config.toml
arch = "resnext"
model = "image embedding model"
dataset = "photos of plants and fungi (iNaturalist)"
train_examples = 45211
image_size = 96
crop_scale_min = 0.5
horizontal_flip = false
translate = 0.12
targets = ["family"]
num_classes = 120
embedding_dim = 192
norm = "batchnorm"
activation = "relu"
drop_path = 0.1
depths = [3, 6, 6]
kernel_size = 3
stem = "deep"
avg_pool_shortcut = false
widths = [192, 288, 432]
am_softmax_margin = 0.2
am_softmax_scale = 30
init = "trunc_normal_002"
residual_init = "zero_last"
optimizer = "normuon"
muon_scale = "original"
lr = 0.01
momentum = 0.95
nesterov = true
orthogonalizer = "polar_express"
adamw_lr_other_params = 0.0016
steps = 6900
batch_size = 64
epochs = 9.8
lr_schedule = "poly"
final_lr_fraction = 0
warmup_steps = 130
weight_decay = 0.0
adamw_weight_decay_other_params = 0.05
Rows from block 7, named by matrix and row number. Each number is 128 + 32 x the weight over its row's rms, rounded and kept within 0 to 255. All counts start at 0. Numbers have three digits each. After the name is the row's rms in percent of the matrix's.
# convs0: reduce pointwise conv (model.blocks.7.convs.0.weight, 144x288x1x1), inputs 0-143
convs0.40 103:119135117176120074160168088071101134122122124120152181115154102134159087106127117109100094150067128082126170140106130114095138148186139162168169098125140094120159129096085107152142075147133112030162121083161148181121103096097142141125125100099120157086125109206135139076123111098136113063138134127110082164134090151126120116092168131102163150110152118142150120171166112130153099087197122213131117093129108159141118109171109123142127
convs0.41 095:082114089128173128155088175153129085118181111130093087144091122131092156132130088155084120123099128082165102132147163186086149136101087119181109120159122130148162157135133155161147096116136182060178182146160144143149097119085099105129111167119139143079155085093116139134173121141118152145087132133055158068119120117198135063148098125161112140116128137136119124093125136168119160110114120154077150144104112108097114125100145131151106
convs0.42 099:110067097117074084119140152122089108146110094136153074140162124170127086105117139094137126207096127153172127096133124106120130104177100191123101104105147128131103092128128138115109109165075118096131119148136072126125073112175108154084160106157063139133115081078121159187151168134105104090097112128152118192160163111106198100138098165173155123079178083120200098130075124099219077108128116109159119137104131110090086092114122146098142
convs0.43 104:111088181153089124152150137090252123089112126130153136109155133175145113083154124069149105092087135150132130163126118109167136101153147126118168102202136131115131150146092112167143074176137114094093125129111118107132165165137163111112229119086149133079144184134109114177109161096108133102131147119103104124191113128061100096134137101101159104093123112099164154129094096124126180129181109118112146132084135131125107177193094079163191
convs0.44 095:117101080129069098137144133096158148134110072150183137125141177095126173113154167121140151131063137153181091093065125096141086140128085092087143088136165141103094105147104115136095106142125121111108127079140114134141143128116142150113112107110148130133125130155171131110118183133110110088093165073078120155119112174138166144106152107108186080098133114110145168109136160146166085069101077165092119125134127145126090149151121123111097
convs0.45 096:109100103144105149102122131176134145143140110132053123111155078128107151152124165115112127148165117147183124156163112091094110131120116134121110072172095119168092086116129133088148131095077106145108137145126108125116113084189148146094121107170128158067097138119189185123109126166089124113175102141167171113104120149095127085084106192119102152162205037119069097154144139138124126117166087121131133059081090157157131117084185115143151
convs0.46 108:138068152153151154114192131137103103117096142163086102142139111117128101088157179150142114114135092103122099082155187146118122143218134110114178100145144155136170144129114139171174154165171170162146155130154145180121171090103129114149131152110121093201110126169134157125139150150161097140114081047142123140113134151205105108161126094054159127120118123145147089132135137123118094111145077108156178091118116073164099164130139167124130
convs0.47 092:100157115086077172150142188111156141088066135184092125109121127116113111123103116078080128124080154144132100128081104116135132134089143113158175111133077118135131092117092159126149127137100134132135125153125159098119122112129118095081129164127068114122173101050075116117137123118099168090114113120114186192124131097118153104098113066202083124126125148123076130141121157069180080099116063103090144124120065121138186132118150072094147
convs0.48 100:123218190091161152091169051117147124123189093141147094163157112080126055148147122137187093161114106125146113172125147131157156204157137123061173124124152097155057130145108129140112179170134125134139130129135115107141067116109200108102129118166093144084149110148096095122114138121144107082121138074055121105140086165105110100111101131186189124154110041145116097133184167123094139146115137120106137105150118132178108101155167167135144
convs0.49 102:081149108109068132087110059137129111112099155084200131097122124077098142137219126063126120144138133156107120148109117114098128162152094121093071079151071132122084099110148152086091138179126110164101099126107118109109211151101060114182097112133113098142166084118100115133096109159096102091065108110149087149104163142120145106137116116120124129113097122134106137215192090108133093132122212104167105103133157142162179140145102120113154
convs0.50 106:132116131124146127246155098090178121120143154111032172109142107215162099128115079122127145125155126129053068139157101109151157109086090144098128108128132147175089154195144212157184129085146137092126111194132110121141106077088117127175121128156124120117139116099163146176139130097120075166100153148125082146155123125088117139153106131098139118114132123244050158111123139173178097157146089168113126092116168109094162164157078094144112
convs0.51 103:145121118058097170149151110124081124139118127106110137136108174120135099114172109131079116180131169149115167118153077091153116182105106123138203196131116127126165099139128133110154086121106185098148087134101148136189144092138137103093101188147140152158112172109097111129097128075140216143078181109089110049166099107122176120122144121127106135110040148157107072161113119157209081174149110085135118115136086171176086121142137127128168
convs0.52 094:166105061174101126104140080074172140197170167146130102095083106099118171118089112123123097189200104103141117104080135151113181132086100154118091142095129102101194126125148169123120085124127095169161156150145169135172122167107139138223146110136108105085137068131189083140125144119096118131103123134113159165133149114120141123126136144133142121089192142125081188135098123120118137183093121139114119101115081114099151098094171155122119
convs0.53 099:173176107171132143095119118140125097099157084135192109118098143146084096133199180195158132120125093105064158208114121124116092163164120170108144121121123099106148212060090070139149094134171116156126159129153122154082141161128122082096128145131170164122122134179126145160157129155118110151134107124111103155119190111090168150175107155091155114146120130139153147101137119140126173090129145123099167127129069073125134135172159142151147
convs0.54 097:167146168143130109130133143074156106107094118146127134125051116125126093125148189096137194120154099155153117172133154098130149151137110125055132118117179130160122070107218150068088085143097130110121144142186196141179138101098111115138116064117116111151162118121085120081150157119114083109114138090075136104210143184117173116131172101136143111163133095137156070063124151106106206149152169091062134124157083150095120185148110111200175
convs0.55 099:124106066081158177147082124129158111151154153173155102108155110135117129158089151091086127181152125073111099145096129110116125158129156097088117162116085109177104122138077136139159128119141100143100119125179111142118130118164125120101146116112083137077122113152122121123159097124170084119104140107078145169161124118095168090183112175118130102111204048088173087079109127093160093123137087141184090132140135092075170108176149145137083
convs0.56 099:202103131162124145136152140111126045112116128174155098112148089096090037111100110110068121088159126097129125145131057112118160140155098105191107101097160119136074141099124144127147059156180089192118115119078116120133045134075161195117096126076139148130133140108125080123109141133100116152100126073106109150120125125121105129087116148065117102050181145121131149123119096168096097118139113177087146094130163165148140067081086146165137
convs0.57 102:141121157113117104124077155119098095097122126142077160203131086129142076121109164106121102132131154131097157114169084087083153122097162156080148155119137161112123156134150115205128122118106160104164114132120109146180072156113092088126116136102123141158138136186206146150186068122062158147084113083115112178144145176104127157144163152101130092053116152101116099142143127155133160082163106085106181066164155105207106126133142150143148
convs0.58 099:100145129155101202096116118143151121038096137114161079162142179105104152123123132145124117141140117124095182115125151125137149171154127133090145158088186079147161154099052147088165092167135107171170170135146096117068142099113154077068118149110157154153173123087120142091140114146192144145107068180121121127175123100167195125152096104128125085065168138106140128173110156124063135152160146108167126148188121097179128142112124120130095
convs0.59 094:096126116146193113119112125125154124109176138150142084208170143136143117123116185052158137147099126156158087186103116169109132141126135154120120070134109127121151116101142140153103091096224154219142096142082133157074138141127137101136187065120115119146106105132118109159107130114078115137106177094186120177195167115132159160197121111114174137134109105158082158149179154146154114126107079133170137151120122123138175128150118131091206
convs0.60 101:111132195069109080160119148149185101129185145138123091090139132181152174113126148155170139111161178082100095118102149123154082101130103100117131094089057149142132122078151134119130130116126104116083121138112124108141116120093102122135075116126131164088062123085144164110094108081111109094104162124105090135132123106186137087189126136178128129114175212142109114113156095094116032111095141111101089120122102113124096079161137151115109
convs0.61 099:159154128120186184080092153121172111119112113091146113089211087135130118150122174084163124097114123186078089153159142118109129138161124113165146123121112159126175167148158104124160107106107154186128131079173132106134081145200109089150128133157097127037097155161092139158091107109166139142112123127120145070122078124141157118096100082119121162124177154126142100100129186129184146147156189062163089111134159124168139152080165131126093
convs0.62 094:125116140107110118149172124062162129059138086098161173151131047125118123170119114128083178133137105109155145127163136129156156162198154145117158138179113093144145121117171108109101105121132094093124183129170127097146140101098147087098119154131157104124061116166103143055106124083143150132133151147118095168148122181085133159124136132127145170174119089129255069088108157146093120100130139130134116157127107145075129147096133072116135
convs0.63 101:120121124131125089131188099142143080201121123128177092127095191099140126095157127135170102045162078153164072128166164171110181182109066128093107095117155095151124092097141138139058143125177138141134114146126115139116138255110183131129142105126088093149133082111111102105145147122125116143139125125133179132040160113115187153166098133115133086125097091136137129136116170079097111149147169164100131114169141113058124100126190099119139
convs0.64 105:117146218104131114158105095165110142111139151197089147129074168184113087167165099157172129119150070113150124105096157149125109070115103189148089131138135140148147188067098117127091135167092045132125103126148098132079128118160114110063168154183134163139062139133100093129210120113104207112108126107099138143163107132120198129139178162149125155155070169113122139121122173144088157119102114188144125093142166159138145099120175147164100
convs0.65 099:164093107118174117169141108156078152171148094107086132148109168086127100147131130100120163170150082098085151109127100143107157174083097114140121114083177149096123089115140147150124101131184089121130110161139167077078095133151119079142102138082134115095180072151129148209107112119158140120126119153113139054084117175130148094132130100095109127095113129070101078103119149163116117143100148141156167132152106131137110157117140155128143
convs0.66 097:146175174127112177148165080133076124120172103136122088154186160163127077125164156178140120139091173088206112056157145098131142109096149133125163172138182144165172133090205119101055105204085190069113194110101100183166100108102120105128152106135106174149102080113122130089149069138079158092126136201143134111095154134159128101110145098128109118118091167169073144117172116100117141141114192133054113123105150124142097167155137103119180
convs0.67 098:130145148140123139132150160071090110153133107242149151098116140142115088129127168155127120115099221082151145079108182085142137108120231130145092176125153200130108153127093143044106113135128140095128125084137093154094065101152128159132149106195089104155093101145171064124195110170098091162111127118117156105057073112106151153047170121080137155171139127198088113085093112129172121092127127123105153142153093120119120154182144120098139
convs0.68 102:162081117139177106151127125096104095132159090096127160104151101197104148146121140132077135130154114161065074158075154113072179128058166115177084151080197067129108119076151147110132110117190120123112223119098117143100105206131064074198101112138123098138130122072127170085096117126112111104151165107115071121104133116102131169097145102102139121107162102127132183135136136131141100109175116176142117163131184094119091231093137112089099
convs0.69 104:104074112129166089161100148114090081162125174131128169156116079168128089116194192118094145184132117101092169162133096050132187131082143169084147116120130098115106132095157223104115053192140141148095139136140077190101187164172090123197169139151158133121129088118072124090110128163102134127155125092144104083101169147125195128165084147080119118121104175168186135068217108109163085107105121186135120114113126083149121177167139131158191
convs0.70 101:092128098121103105139113098152120063149122070072175107120168077124105095137108088096126168096185106129175104099122151196122160129170100133102099134122124149090097151159134144102142104079146140105118096191148125131079163067121134094039104155118099145128165129096089084098124150129096119147108130107049099107121155196131165134116190110159113122178108138108126115107121118173170069097106118109093105046132130127106106150162155141081196
convs0.71 097:138055166136105123133129089118091080126172080114129116163164140086148156116120152191145148148096105128094143134120124148100158221140093161185124136148188135119069143129082136107151088191093090138106104147105126131106125130119106128118097171175086140189114153132111121153158163140143181104153118167114149139117152054117176139095118167120143136084165142072129116187151071114168108170120112145031088119092128174145126144083128079138154
convs0.72 098:118089135162134120107162174136144114133130139164113132125093069162102088107145126186119096135145184082102126116163105108138221118080141146220161171217119099122089168113085127115128143159128130098127107125116114113154110111182143152117106197169116118133133118161120140110111097193146088105083134123083166098135103094110136190082157127157169116131119100148137058154088106142141081107116128151116140149120095149104128159180122076103084
convs0.73 102:101124158127114111129094189112116133154158172131156120126123168123112140065171190178091138138105099139100136127102180109084141138119119159147158106078095121119141126093138101129163209124138148124116153103107113125101122078133141102147106130089091082128122056129144152082151061175105114146166174103167121122150136112069178130130098111113088143104121137107122118115150232059101152126118121168144103079121135124179143133133117102210136
convs0.74 102:138144122119172139145095220072047225098119159141143135099057148093159148107135112097059104117171092142150128159094148104142147103138091104161144106154127131089148103115110140084138121092126152174097137109060137104166136100150167116172123085114168096161193114165127105178153104188136168165110109180109154093169102150117157104122095177147183117056071177099156081114126158125133152124109126136126184158110164120119145153102081135147115
convs0.75 099:099141125147139125149085118099137096135192063121086185080154118144095110107076058158158132129113167141150080128157130113139091145127165144149101109119087092100128088102127106115136139082165141134108157188124118124142184154136081107131108178122098055130082084131154156084099145110134066142194129144179101131155172123132119079159088147128141215191149070180194083161126142131129107110086122102161130116139142132143152191197139106081092
convs0.76 096:159121130121150080116078108147149144135130126207089079116146141118160109165178085121090143081107148152152146133125107106122165120158113148103097102135113112075134126090073152181072125153110088134119119084152080167127109080123169206105174153076151106159096100091133196095196198118163161090108112116163138093112109062154186124113090069128117164133111133112121158166152188113086166150155124128135099150106089075178137114140101163133139
convs0.77 099:083118119146179116080166079101049168162093117128111143105154164121169129104126113103051110160114218104126159146136074184130030068155095129099102115100153096095157180102126147167162105117152160180128154110103143114124164100099138185087088197139166141189124104096131081136145138090118211148150146079136126172121127102083131123142137190151167129078100150093146117141151095103115105130122089124171139153161136176130092127110129070076159
convs0.78 097:115195132127175114183200191178147084115073164107131132171107103144096143084126181090131123127111129097122127105090103112139206089135096111079132126070151162151065129137118126136126096078084177126142114093179114150130099091115152156085168075113109166150108107109097108128150090161135116120170165132092100122112074090142112172134119163104149174071163125087190136154038107163123167137147127082076148101101129121202083113176108114140165
convs0.79 103:133181128130100098142159189175140161106138101173082129118141104144118120124188080055151093133063135089095157153112119111110106044069186137120144117149159082141126096112126095144074064143058162175142129141125111194168124101161167173114103118132160165180133119107130120105218067111121146135128114145111165125159097095159116149097131083136121104155145196098175157145186058107143185106111126133110180115126088144148151111198118168146141
convs0.80 097:085139114097154155119200162088079116131122151130125115126153117132106124120118153150099133115081133060069129097111149158131155112092142162198115165149117099117123148127091197086075164145076142070106077093148126151106127141151123118138194146176065135113085112148151090141199125190097102139157135136079190149165098114105103163150151111132106065123125147112149141139183149078078123140182097099115111108120048170141147117200100087138045
convs0.81 100:187129145118091089105065143122140082081161100114177121120078086146117127042130076179112113151125122095117123133105123129138205152072089145131092118103172106136115147139133153103129117179120075116156124134101099099136129238178123123148098061097079166096141150068119097084118136143118119188148100147118130145118094102135152112138121170135111143139104108116126156106152147115091170126137133106088119115154140158134148114139132130154061
convs0.82 099:181112145091099146098065132163110126095091126144133136131068162141108073102165103135098150110119085099209168144167125118144105096119114154107132122125141134119080146087154101082165090142139186014079162167079143168190108131192141156128138134123112181060057153137117182110208124146079063061141139181161096169111129176145094139117161118156128110131080108125129128120131160116112122094179207158109141107154087088123099101143115142172137
convs0.83 103:118105148159165125139142115144168138158108160120128118106113159179157139164160129108055095122144118162128046153149119139100121122149136108108209167140124109129089112129108169139041144111098122091083144143153110092151113107069110122106096160089166111094170100114097149144156085090115170110105118107146187152173152141168131112139104128142158097129080125164080090148080106125136140090110122148167083168100215082100197177168088092141101
convs0.84 100:081132108161117131110093119102101128087108139111050094129111144145067128101113126113101158082129136117146140166151123091142146076179120131184140096206117134105063123187104141153077138137118124129126139171194096175180132163129181076153090101164083143074058087142133105112141142105146058101107186109134171141115106170164077155129175143104073149112107092088121112175141099161192128098111212135100098117102138152152131102115092152173131
convs0.85 104:135120142142101130110203109137163105116136155100102110178089083180131121125084149138161147092190145110201144165136150174111094117130084033126160145108104090111135153103194185118131097117121158155149170167142124133092161148123162143170152141192158176124076126119135156086117103174104147140096103167163132084130079125141181153182054103143116143118139126071134183171115137133058148116106118087128129081114102101082087095121068114133128
convs0.86 092:172130143167094162102139127201108061153175102086146117059134134125077129169161149087089154225095135221069112150160119164078128170116079168085072147101096111100159077160159124152094079115124083109125107121158139169189140101097182094135095097128156124130076154100105128163116158138098126144144125152180153122130137149049108059103115079129121166146134133124167122074140129147108140101127126106108166151156161131156096139120091168156130
convs0.87 104:135143101107077176124083121157142077193200106113121134116107120103138135118187150174097155149131110071077117146133134083132075149083109116102106135142129123071109163105157149126147122122166155120105126126104077169164145095052110141119114090182155114108066096140096155191102090184135143167105083198149096127108148128100138076130169120129126135083061149166162153112148103062179077121146166113124119135121106140109115102134155164139119
convs0.88 102:135099164106102159128108142221147133133141155219154099105113173181110075144093097138097131203117138091115159119094080066105169118221200173118053120140116150160125187190149095192166161144116110190188113140186111084134131139142152119123116172100121152176157142095129091169175138142148137110139133123152096139169129086140165153151095124127181125130130120080097149138089145105099146208105141126150191159141089115129114203076130177147146
convs0.89 103:090117169149083171085128130168149105166104100090136178130114190187151104131134102195145109094087142095129101118118172105063132077169204103119083106128129071120187103120167122109173129084112122055124099126124118113100110063117102093063163126111144126172119116069083090149172128166104150134185150092111089089176102120125113120141126083084138134176117157127117090084125181131134093119148089141127159138104074150115116119092139118051146
convs0.90 096:172118172118217130074120095097116089121156098139110206124120104108157132153137140159115125124114130098120135048102127123109182172106104152126117080133145177120112097139130128137137146098122153145111153114158128138201084109094160093141141141132130135201078163157039158092084115127115176109173151115153149172123120135124122099118140101171160107125063131137073114106103242101199107119131047095125151162145117114072127121129061184099147
convs0.91 097:112153099136121150129121129111115146193091159145088164143163102151150113082114129162161131103164129050141173164105114158129168142092160144159136106104109165128141105179141112135098171178142102122197183083103107158163108162151132141130101112134171106127147145114223128145176139110158156177157137173148128078108119093099137189109100132174177093144123116082160122103137080078041185123186177123186150158111164082116132187176133074135164
convs0.92 103:164146159167119129068138091165119164104131117100133170156130127140098114171144231171208171107163149133205140184103083133123103149138180142120109137134188106110109121165136119120091143046152110184098145083111130122100085135147163135109151172126149149075160128074122164144113167088112164100111161139115127072123119120139123098177150137046118129172117146113071101081068080139166123138103100073131108150141106107104096098156115182123105
convs0.93 098:116166093097154154084087097118170173174190064126159162157095154133166127111144097116141147162113148141175142096137095124149132154123151124172104152144051105102110101158142077102121046108160093175153115127100137106112134105153099081119141155094164136106156145081099138091161155103082074098122114139183048170119139136095161140139122171162158071134075126076030131129161081101127144162156126104111148092090118208161101122145121199137184
convs0.94 098:117168188113183077094157116117144158130206092146094120185078173119088096120135167149088147131155169160136172111087161094115117159176135112144147123142176123152103105097106113116107193141128090124154104131109138077131103101134177097150116122113122135108168106162112128231135112151115155157144166112131137140154124118095142088127120149125120159132185171081193105162106111120157184166163104143059118168135083173113071151108133188126130
convs0.95 108:132087096116122074092157142150176139174156165162131171141181108126121156123099158097156157134107143098064135130143099130084106138177185137103160106132136117175117171096150093101047119130096156107131103145129174106203131091075156141165092063112126116114126121072117160096144098076134102094140127127119078119225097121131178149092120135119080161107179119095125181136097168116098160152086061114109066120214127108076177074115142111130157
convs0.96 095:092118151132167206078194111086190116108137119135119172109133127169115099117156084115098151130150092202133124074136135167140131170099129156140121123141097157108147106119137154123107088098185216094091102180158096137101128158075097113130163090104125058172102124116175216136121126141105115158110106147108151180098170128171101103137146137151115116134148143126049125139167190099124139169086089138103157187153115126106127169123126119128150
convs0.97 097:126108180150102137159140175115088128077132168135160110123142133134095137116126070163112080121102120118090169148103143116158137119113167145125163169071122107149150246168147195122121135169113144136112151134121159104128126084134153114063141144124114139099165137143130092112148168120182152156088088134134091060149149141112188132069198125178083106117128066077129098096102080124155103150111144129093130115103070113091137102110242105159123
convs0.98 095:103079156077142154131110066151096067132114137103069106094124123117121112193085079116092145131096077116114126136163138132163152128109123132076123122176159114106159185091116137196119094129090085119109079120137158143111150084120144141145164137142120113172118136137117126167159148096162087123091110151176112111146176179049170132183198112065132092194112143104075111092084104094117173161102139133144097098080039125138132121156184081145116
convs0.99 099:103124133128141118172147174165129123096121099140110103179109115151126109165131125122149208111109090090100140107134081126120127141092096147164124124143122101160044195146091130132116166130115113140125141131131121150166120131147151093131108179075123143123101145128216080157101130129127156097127130146162101158117107129131158161106136170095103033109104122173047136106111131188114081110126120065132089107129143131069120129149169204147148
convs0.100 102:098108161094105121056117070146142103130141072150098150099126123105224171154168159109165135085151086084110144131116097177119122119133134135172188142066140135081134129063133111149079099077108135084116118125072107116151071090120127126076074186090133137129126116137158111106143114109142106106131110144143130201145103132094220049145112083111121103129050183141126115062121193166147144146130088095138141101091075122089098092155081078152135
convs0.101 102:160152079100116111114141189125068134165061135133158094150127129139147134069160129059107144121123129105116135121110073198167087116155105123150126090145159109094195115106141124149119050165110088095140124121142148192102145069121111123108128131114108111158164114190103118124136079084097104083157175147134113157144126122143116114149113114181168114111145187101102097083186098063140178163085144123145132124084081128182148158179231122089119
convs0.102 101:071126126086160147143107169121164048176169146103098091122116167133124156139112160134095129139124165118097146155088095155075204145185147188142110171150053122082159111103108175137139079133119178088137158160124130105118070125057058134117095155086109117095109088135059143088163098136125117098157147093130124090085156198122142137144189112154123141093120125139099110125151100169128089135107104119170116170157124110138149094103135135085079
convs0.103 103:186100112160135090088133139131154107102117121149140119116094092175186073125140113164140085129109126147135127115121159122149170201160133085141130179116149097118080152173137211101118115117103123104091177100108144117100111144131083129089103165156120157160094172162125074108086145159127132110104171111144134114081131136094112134120124146098093163151129072115120198151167132084115097056159120165133167127145088149099189085137192085116134
convs0.104 096:111074158145118120078086090193092146164122168067147162113143098102106218130166117176122118153094139126160162109102102178084056112139181139072135119160153097154162085132137170114119135089078156124150147172113107108161102067108081112125160129081148160112140139108163146131125137066093170111155107148116098114096123096117164096177103185146120102127080143133150137087126120105166108173153139198135188102142121150089147143131156101175113
convs0.105 096:149133127141165090111136166209130057124128123071200090143130143114081095065145175122121130204201144099112127155127130081134104088089117129152135166157109129126151125066117130120083092191114140126126145103138138117121131105096123167159138103105146117123133100130113095171152139188117161158149120157105128132166088117144099182115170159132150121136140155184138148150172101096109104135200096197121103121115107154124093132130120156119120
convs0.106 098:126130111108121125143203150084094148135065203120144127168109166143133107239128172097118141092129185162116130135068132166110115136139159169138132097130112093084117134078105226090139147121104114128096148111101128175094127149071110134185089149145105157122196106119202117108218108114101196099114087159127099082148146134120210125124159143176139132101137127089133050148085186114194129125115120125147118145093116154117109114143139129124086
convs0.107 099:172138050124097146099115146135111112150128171106126107139209117158062121141143129081136121166101173088132096187150166164151082102120056145123122105072156136139089116149140144134119113160170095161085122098136136127150087157152140171111188129103050107092122059063115143176105121102075115161125076089108145182107117131133094112107102148152132074132147111089146074130223127060136171123192171182171117134098111146205147156179141116139127
convs0.108 094:197136205147094135130095081082133132116212120119086176160120134155129163091174094148124130139134151124128136112176174088210147157151154163091116104078096129156155139142178126173114104127132134128209129110081101152129107139115071119097099126115150129151149130101107078063090165097109185197158163105133127125134106132119160092115104128195167131154094109186091143114152115101139126166113144138100146134135106142145066155119129165134132
convs0.109 103:153095124111115157099117181161107136173123142249172137090163176147138070071128119147120109157141163079099142153096074098167104113117132161149101148115079124140190134110113167156085076145133088092142111074078115134146192122106113127176105163144117163097173123168162095071125140117181126165229137109114131098162098096125137120116084078086145121128158138167110149163114123148151252131065120077081153136114098126061151170111103156176134
convs0.110 099:136058191157136162142071169119084129139125084102095145167122069139106168079124111176117156111103091157115124157124124112083122226058136099072160106101121088072163126080109092134081123182163105111141140128129102115138100148134122086102145101105162092088137151079040163139201136106167106083127177114112069093181164178096137110141146169137154139188120135123181170114134175214131096128097108115097152118126150136156142194120154152144145
convs0.111 100:152135126127136105137108095143182106150102142072155110095106111085143073125146192100140143110128119124181054150154155072095141160142159131113113094164115087121075192137178122091107094097148117113095117088117133087127120139094128137065110091137089107053136104085103127197150080175109145112081121072093150096255148148128167156132076137117121120152124142164110106105110162078108084121121116080125110137090068107091108126118136156182182
convs0.112 094:138115152105119092160116138180108120134107196158100125082109139127153125119140146129161107137179098195146089117136170118144175139132193121154195097069166156149178092123081166145089095140124146086146200121092136142121144144111073153118148123154152130104137137122085123097154099118162149222107127145094118129116105064106079136129113098121126102089101164162117154134110114080173145161128138168101128141149144149091135173055159110172123
convs0.113 098:125139136162102147171119179151045081089136185110119147098110096237132127089104132129175134116099125105100115186127146092162106111127177150083121127115138127094155145162149114087085054125109124133068099124098055120142126097088183107121083102162124156091119105183149138076109127127122134133166113115120169138129102166126114101147123119087126123130193106095122105150106128169128124158126255161098100129151102136125068096186069087102140
convs0.114 099:078089074171094127075199030101230127159125166100198142085124115126167096113146151086095127119136068112107140130086153080142130155149141145124126162107135118130123140147150133133188097071145142083143117126115181127155095109190116164119192078068108158115143118126146075091155143158117145066158048130097130135143141103108135146133132104157091115127148093094063113125113177153142111123148101120109137150161126182121078147104122158166102
convs0.115 100:122207144138091116108129119096085111145099163108131122127164083124155135078128164120054126130084132147123128073109073111164139088171162114113127121115092120146107163115127119138105160128132145102111096109131123131173131139149164125115149116100117115137108069137179087114120106126142106108130119159113132084189059057143144130129102171116173156135097111076153092106128199157145171089157162132098117114140107155081130108206112077097105
convs0.116 098:144183125106128114139143134116095129118081097119116188131142105122081076119158195071178096079131126133138160161128149128092158107133117131139123140105165101143182158102114133094114162173125156185127154112135113107116049174110138118191130106153116110167135134154074105127097049159138154126060153160139110131109176145118110120127093083159073110128118078153054133176142105070206063099135112170139114126109151124132116193053177114125105
convs0.117 103:193169118149113109099161154121137114139155103130104094151064120103143107208097168092110090095127152067119090101129151132174114143163078095094110130111152126150181150106124101124178059174133079174101130112124101099156072126140160125088133126131157156152119147109072121147174111142105145120115104116130196084125129101130141095124176095096130138153226111142097108131197115098101160105103126102111147130121148201227112115164101105096088
convs0.118 103:079100098109150170104134092103140126153108117163139217183209066140111162128119133114153121147201088134097090127185099134132130120101144150140119202115157069131150157091178142139156152114178136075181164179138135101156074116024111134122120118123137137148155224124095143160126139157081080171100109179109121141095100106082043125158143119117099096167150125162129058135163154104127185117156197129097194173085122111112101150147149115109165
convs0.119 100:131095107131120168090138204137192110100124133107207104115123104160126141169187119110126096094099152071070089120132090095121160109145112097124142147130144116135111147152174154145104156136193156148131119092107090142122135146201161156121111105209111153169157097123136079176117187174149083129127134142128180147167112068128084145146206133181095124163112105078116105118118081202162112100130042108157116103088087124157118113096152160126159
convs0.120 093:135065075156138146146133101134151124145097118159078150144165073129126107103134127081114117138130141135148203137117182033200140106121179097170132169155108137121146140136096201095129133126115104112138138140113098161132185116085060122206161156136108100165094157116138118112150113108144119141187093122124108153144051138090097129086097125188146136141152104163069142185114114094148178161156138144139054168134156142164129195170162048098122
convs0.121 104:144139103123143131225134123143138084133134084101195166172119093081118104161122133114143151074127177054124128108066111109152189126152134181126145106147089118095130159139164080157131060050148128162177143151152131115098148150088100171133110140169149156153166145099103062153130104111137153173098145099068104173116122158111121119132125107090168121080095102189112098110070112104127101151125151222145130115139161158175125108165161098128119
convs0.122 103:178095125067078107111137099090110116163159156120131133120150136181138126124136158151111127135120160108121153091123116197157100110165096095104165164099106118113122103125144099127128136212223116107143114118148127119124112178097140106102087116143150152090099116110105205065099132114122153102136183172151119152113161099066142127120101122110143178191133156111073106145151111110058216175163134127160169145123058122186085175212119113171139
convs0.123 101:152096119075119115100101146154110121149104150161054131094071113131148100135144148118110176136143150143088192156131181134181115145089151148186138107124087183116096196142084117121072120112050133123158136110118157121114130169113174103137132154119164150146144148109134095127186174109121135106179101167190154117088119128092145108090154102178188129135088158116107174127069136161121158201119159086123090171100078140165133153233156127145116
convs0.124 100:125117131149136072150138117101072134159200095106136100141071112114151139070085150092081136161118126150150092073144097109078155088102147099150144154105151126133158108149161100102111115138062142120148123122135164127098130107153089114126142144095098110128105094140123100109106128143138091137116172104053147096089116148122177108131147131089108139141122119128129079132074135085112136133102148149128136081136074109108123123122117095096160
convs0.125 101:125144115143139151140109121121127154170098137119159111141129112112188139128183125131184141076133091149065144165101089072121106133123069111118131132097189132183162146116116120164047120164093102132131074171100140149114126122124159124090071088103119141109078078089171087159134181147105147077064160098163098097143105076064069137117086135109130099126098150138101085149117132116161123143109124099162146152160139210129126168109112073094172
convs0.126 099:122082165151134095123042136195158160106144102159112144120153146184134107163105114131161088128078105161140107121160189139123136163074158103097106126166146172122155116103174144118162104103080143198089139099186136139097109114152099121122129109135178099092096107088109137119140145124166100104102091116098162122086160142139112128129127139141101152121105107154106076121123120179121098155228138134093095124138197145103079098083109108096058
convs0.127 099:105129091159100148116087135192105103076084141076125107102157152100153119132154095144051142113114130103133136172095135143166124201058156134076128123113142124111138085064227147043112118107092136145135121111092113101117144143151119091099131117148122118114128056125133130094121125106141150149157118189127106222093164179085076128148151096151118165110136106155184099162189128115114127108103153189169120128107139155149126123150167163077158
convs0.128 092:174132091100172068104158125049161172102141146190109167114148138114151118108067096150157142146147136129142055227181158152146081061148120140144168172105114149147143133148147110103064204099123134138136130142156130091163182112127123144137121105099157162103091128125152082097130105171167044170186077110123078132161092110161129144150118156140172111145114150155136142126128157128150218174137143193126145128124188132079126140181142141140171
convs0.129 101:142162158141097089175110131196089115191163153136153157113106149083066175099111173118122136155118163160094128155139099091146096119159112112136183095091072097125144176101162122134170111128133067141123129128129075120121167184188163112153102174119094147130082116134170135136072148095193141107165082157093126097137095131057151114138099114122142187089082139132102118131147135146074078128152138093122145094111141169150112113122114111120147
convs0.130 106:105165152160158094145112129215129111124134100169110190113212139149120117165114083130146142139162113203162081088153152168144135173071194121117120165157089169146065128146118100138087148103149120167113096156127151146127107129092140112138152069146155098167138134110073122101184135146135116158146108121128129155162121112147109076109106156170126087135066144123115129065142148207089193050133190177126132149140119105101142153098185190161143
convs0.131 094:180095114113064128116141096097145090156160100180118131069101095145190214098162140141133107146158077176125114128067095095145129142091079152156124092166136142108089141097070092121120096188132134163101129121088082207168131123129130143127095130094109115151150090102079125094110124133085146053114105140113157097143086106080155104067125104061082155124130117150191142084180127089188079112137110058101105135124156148133100116126121110130121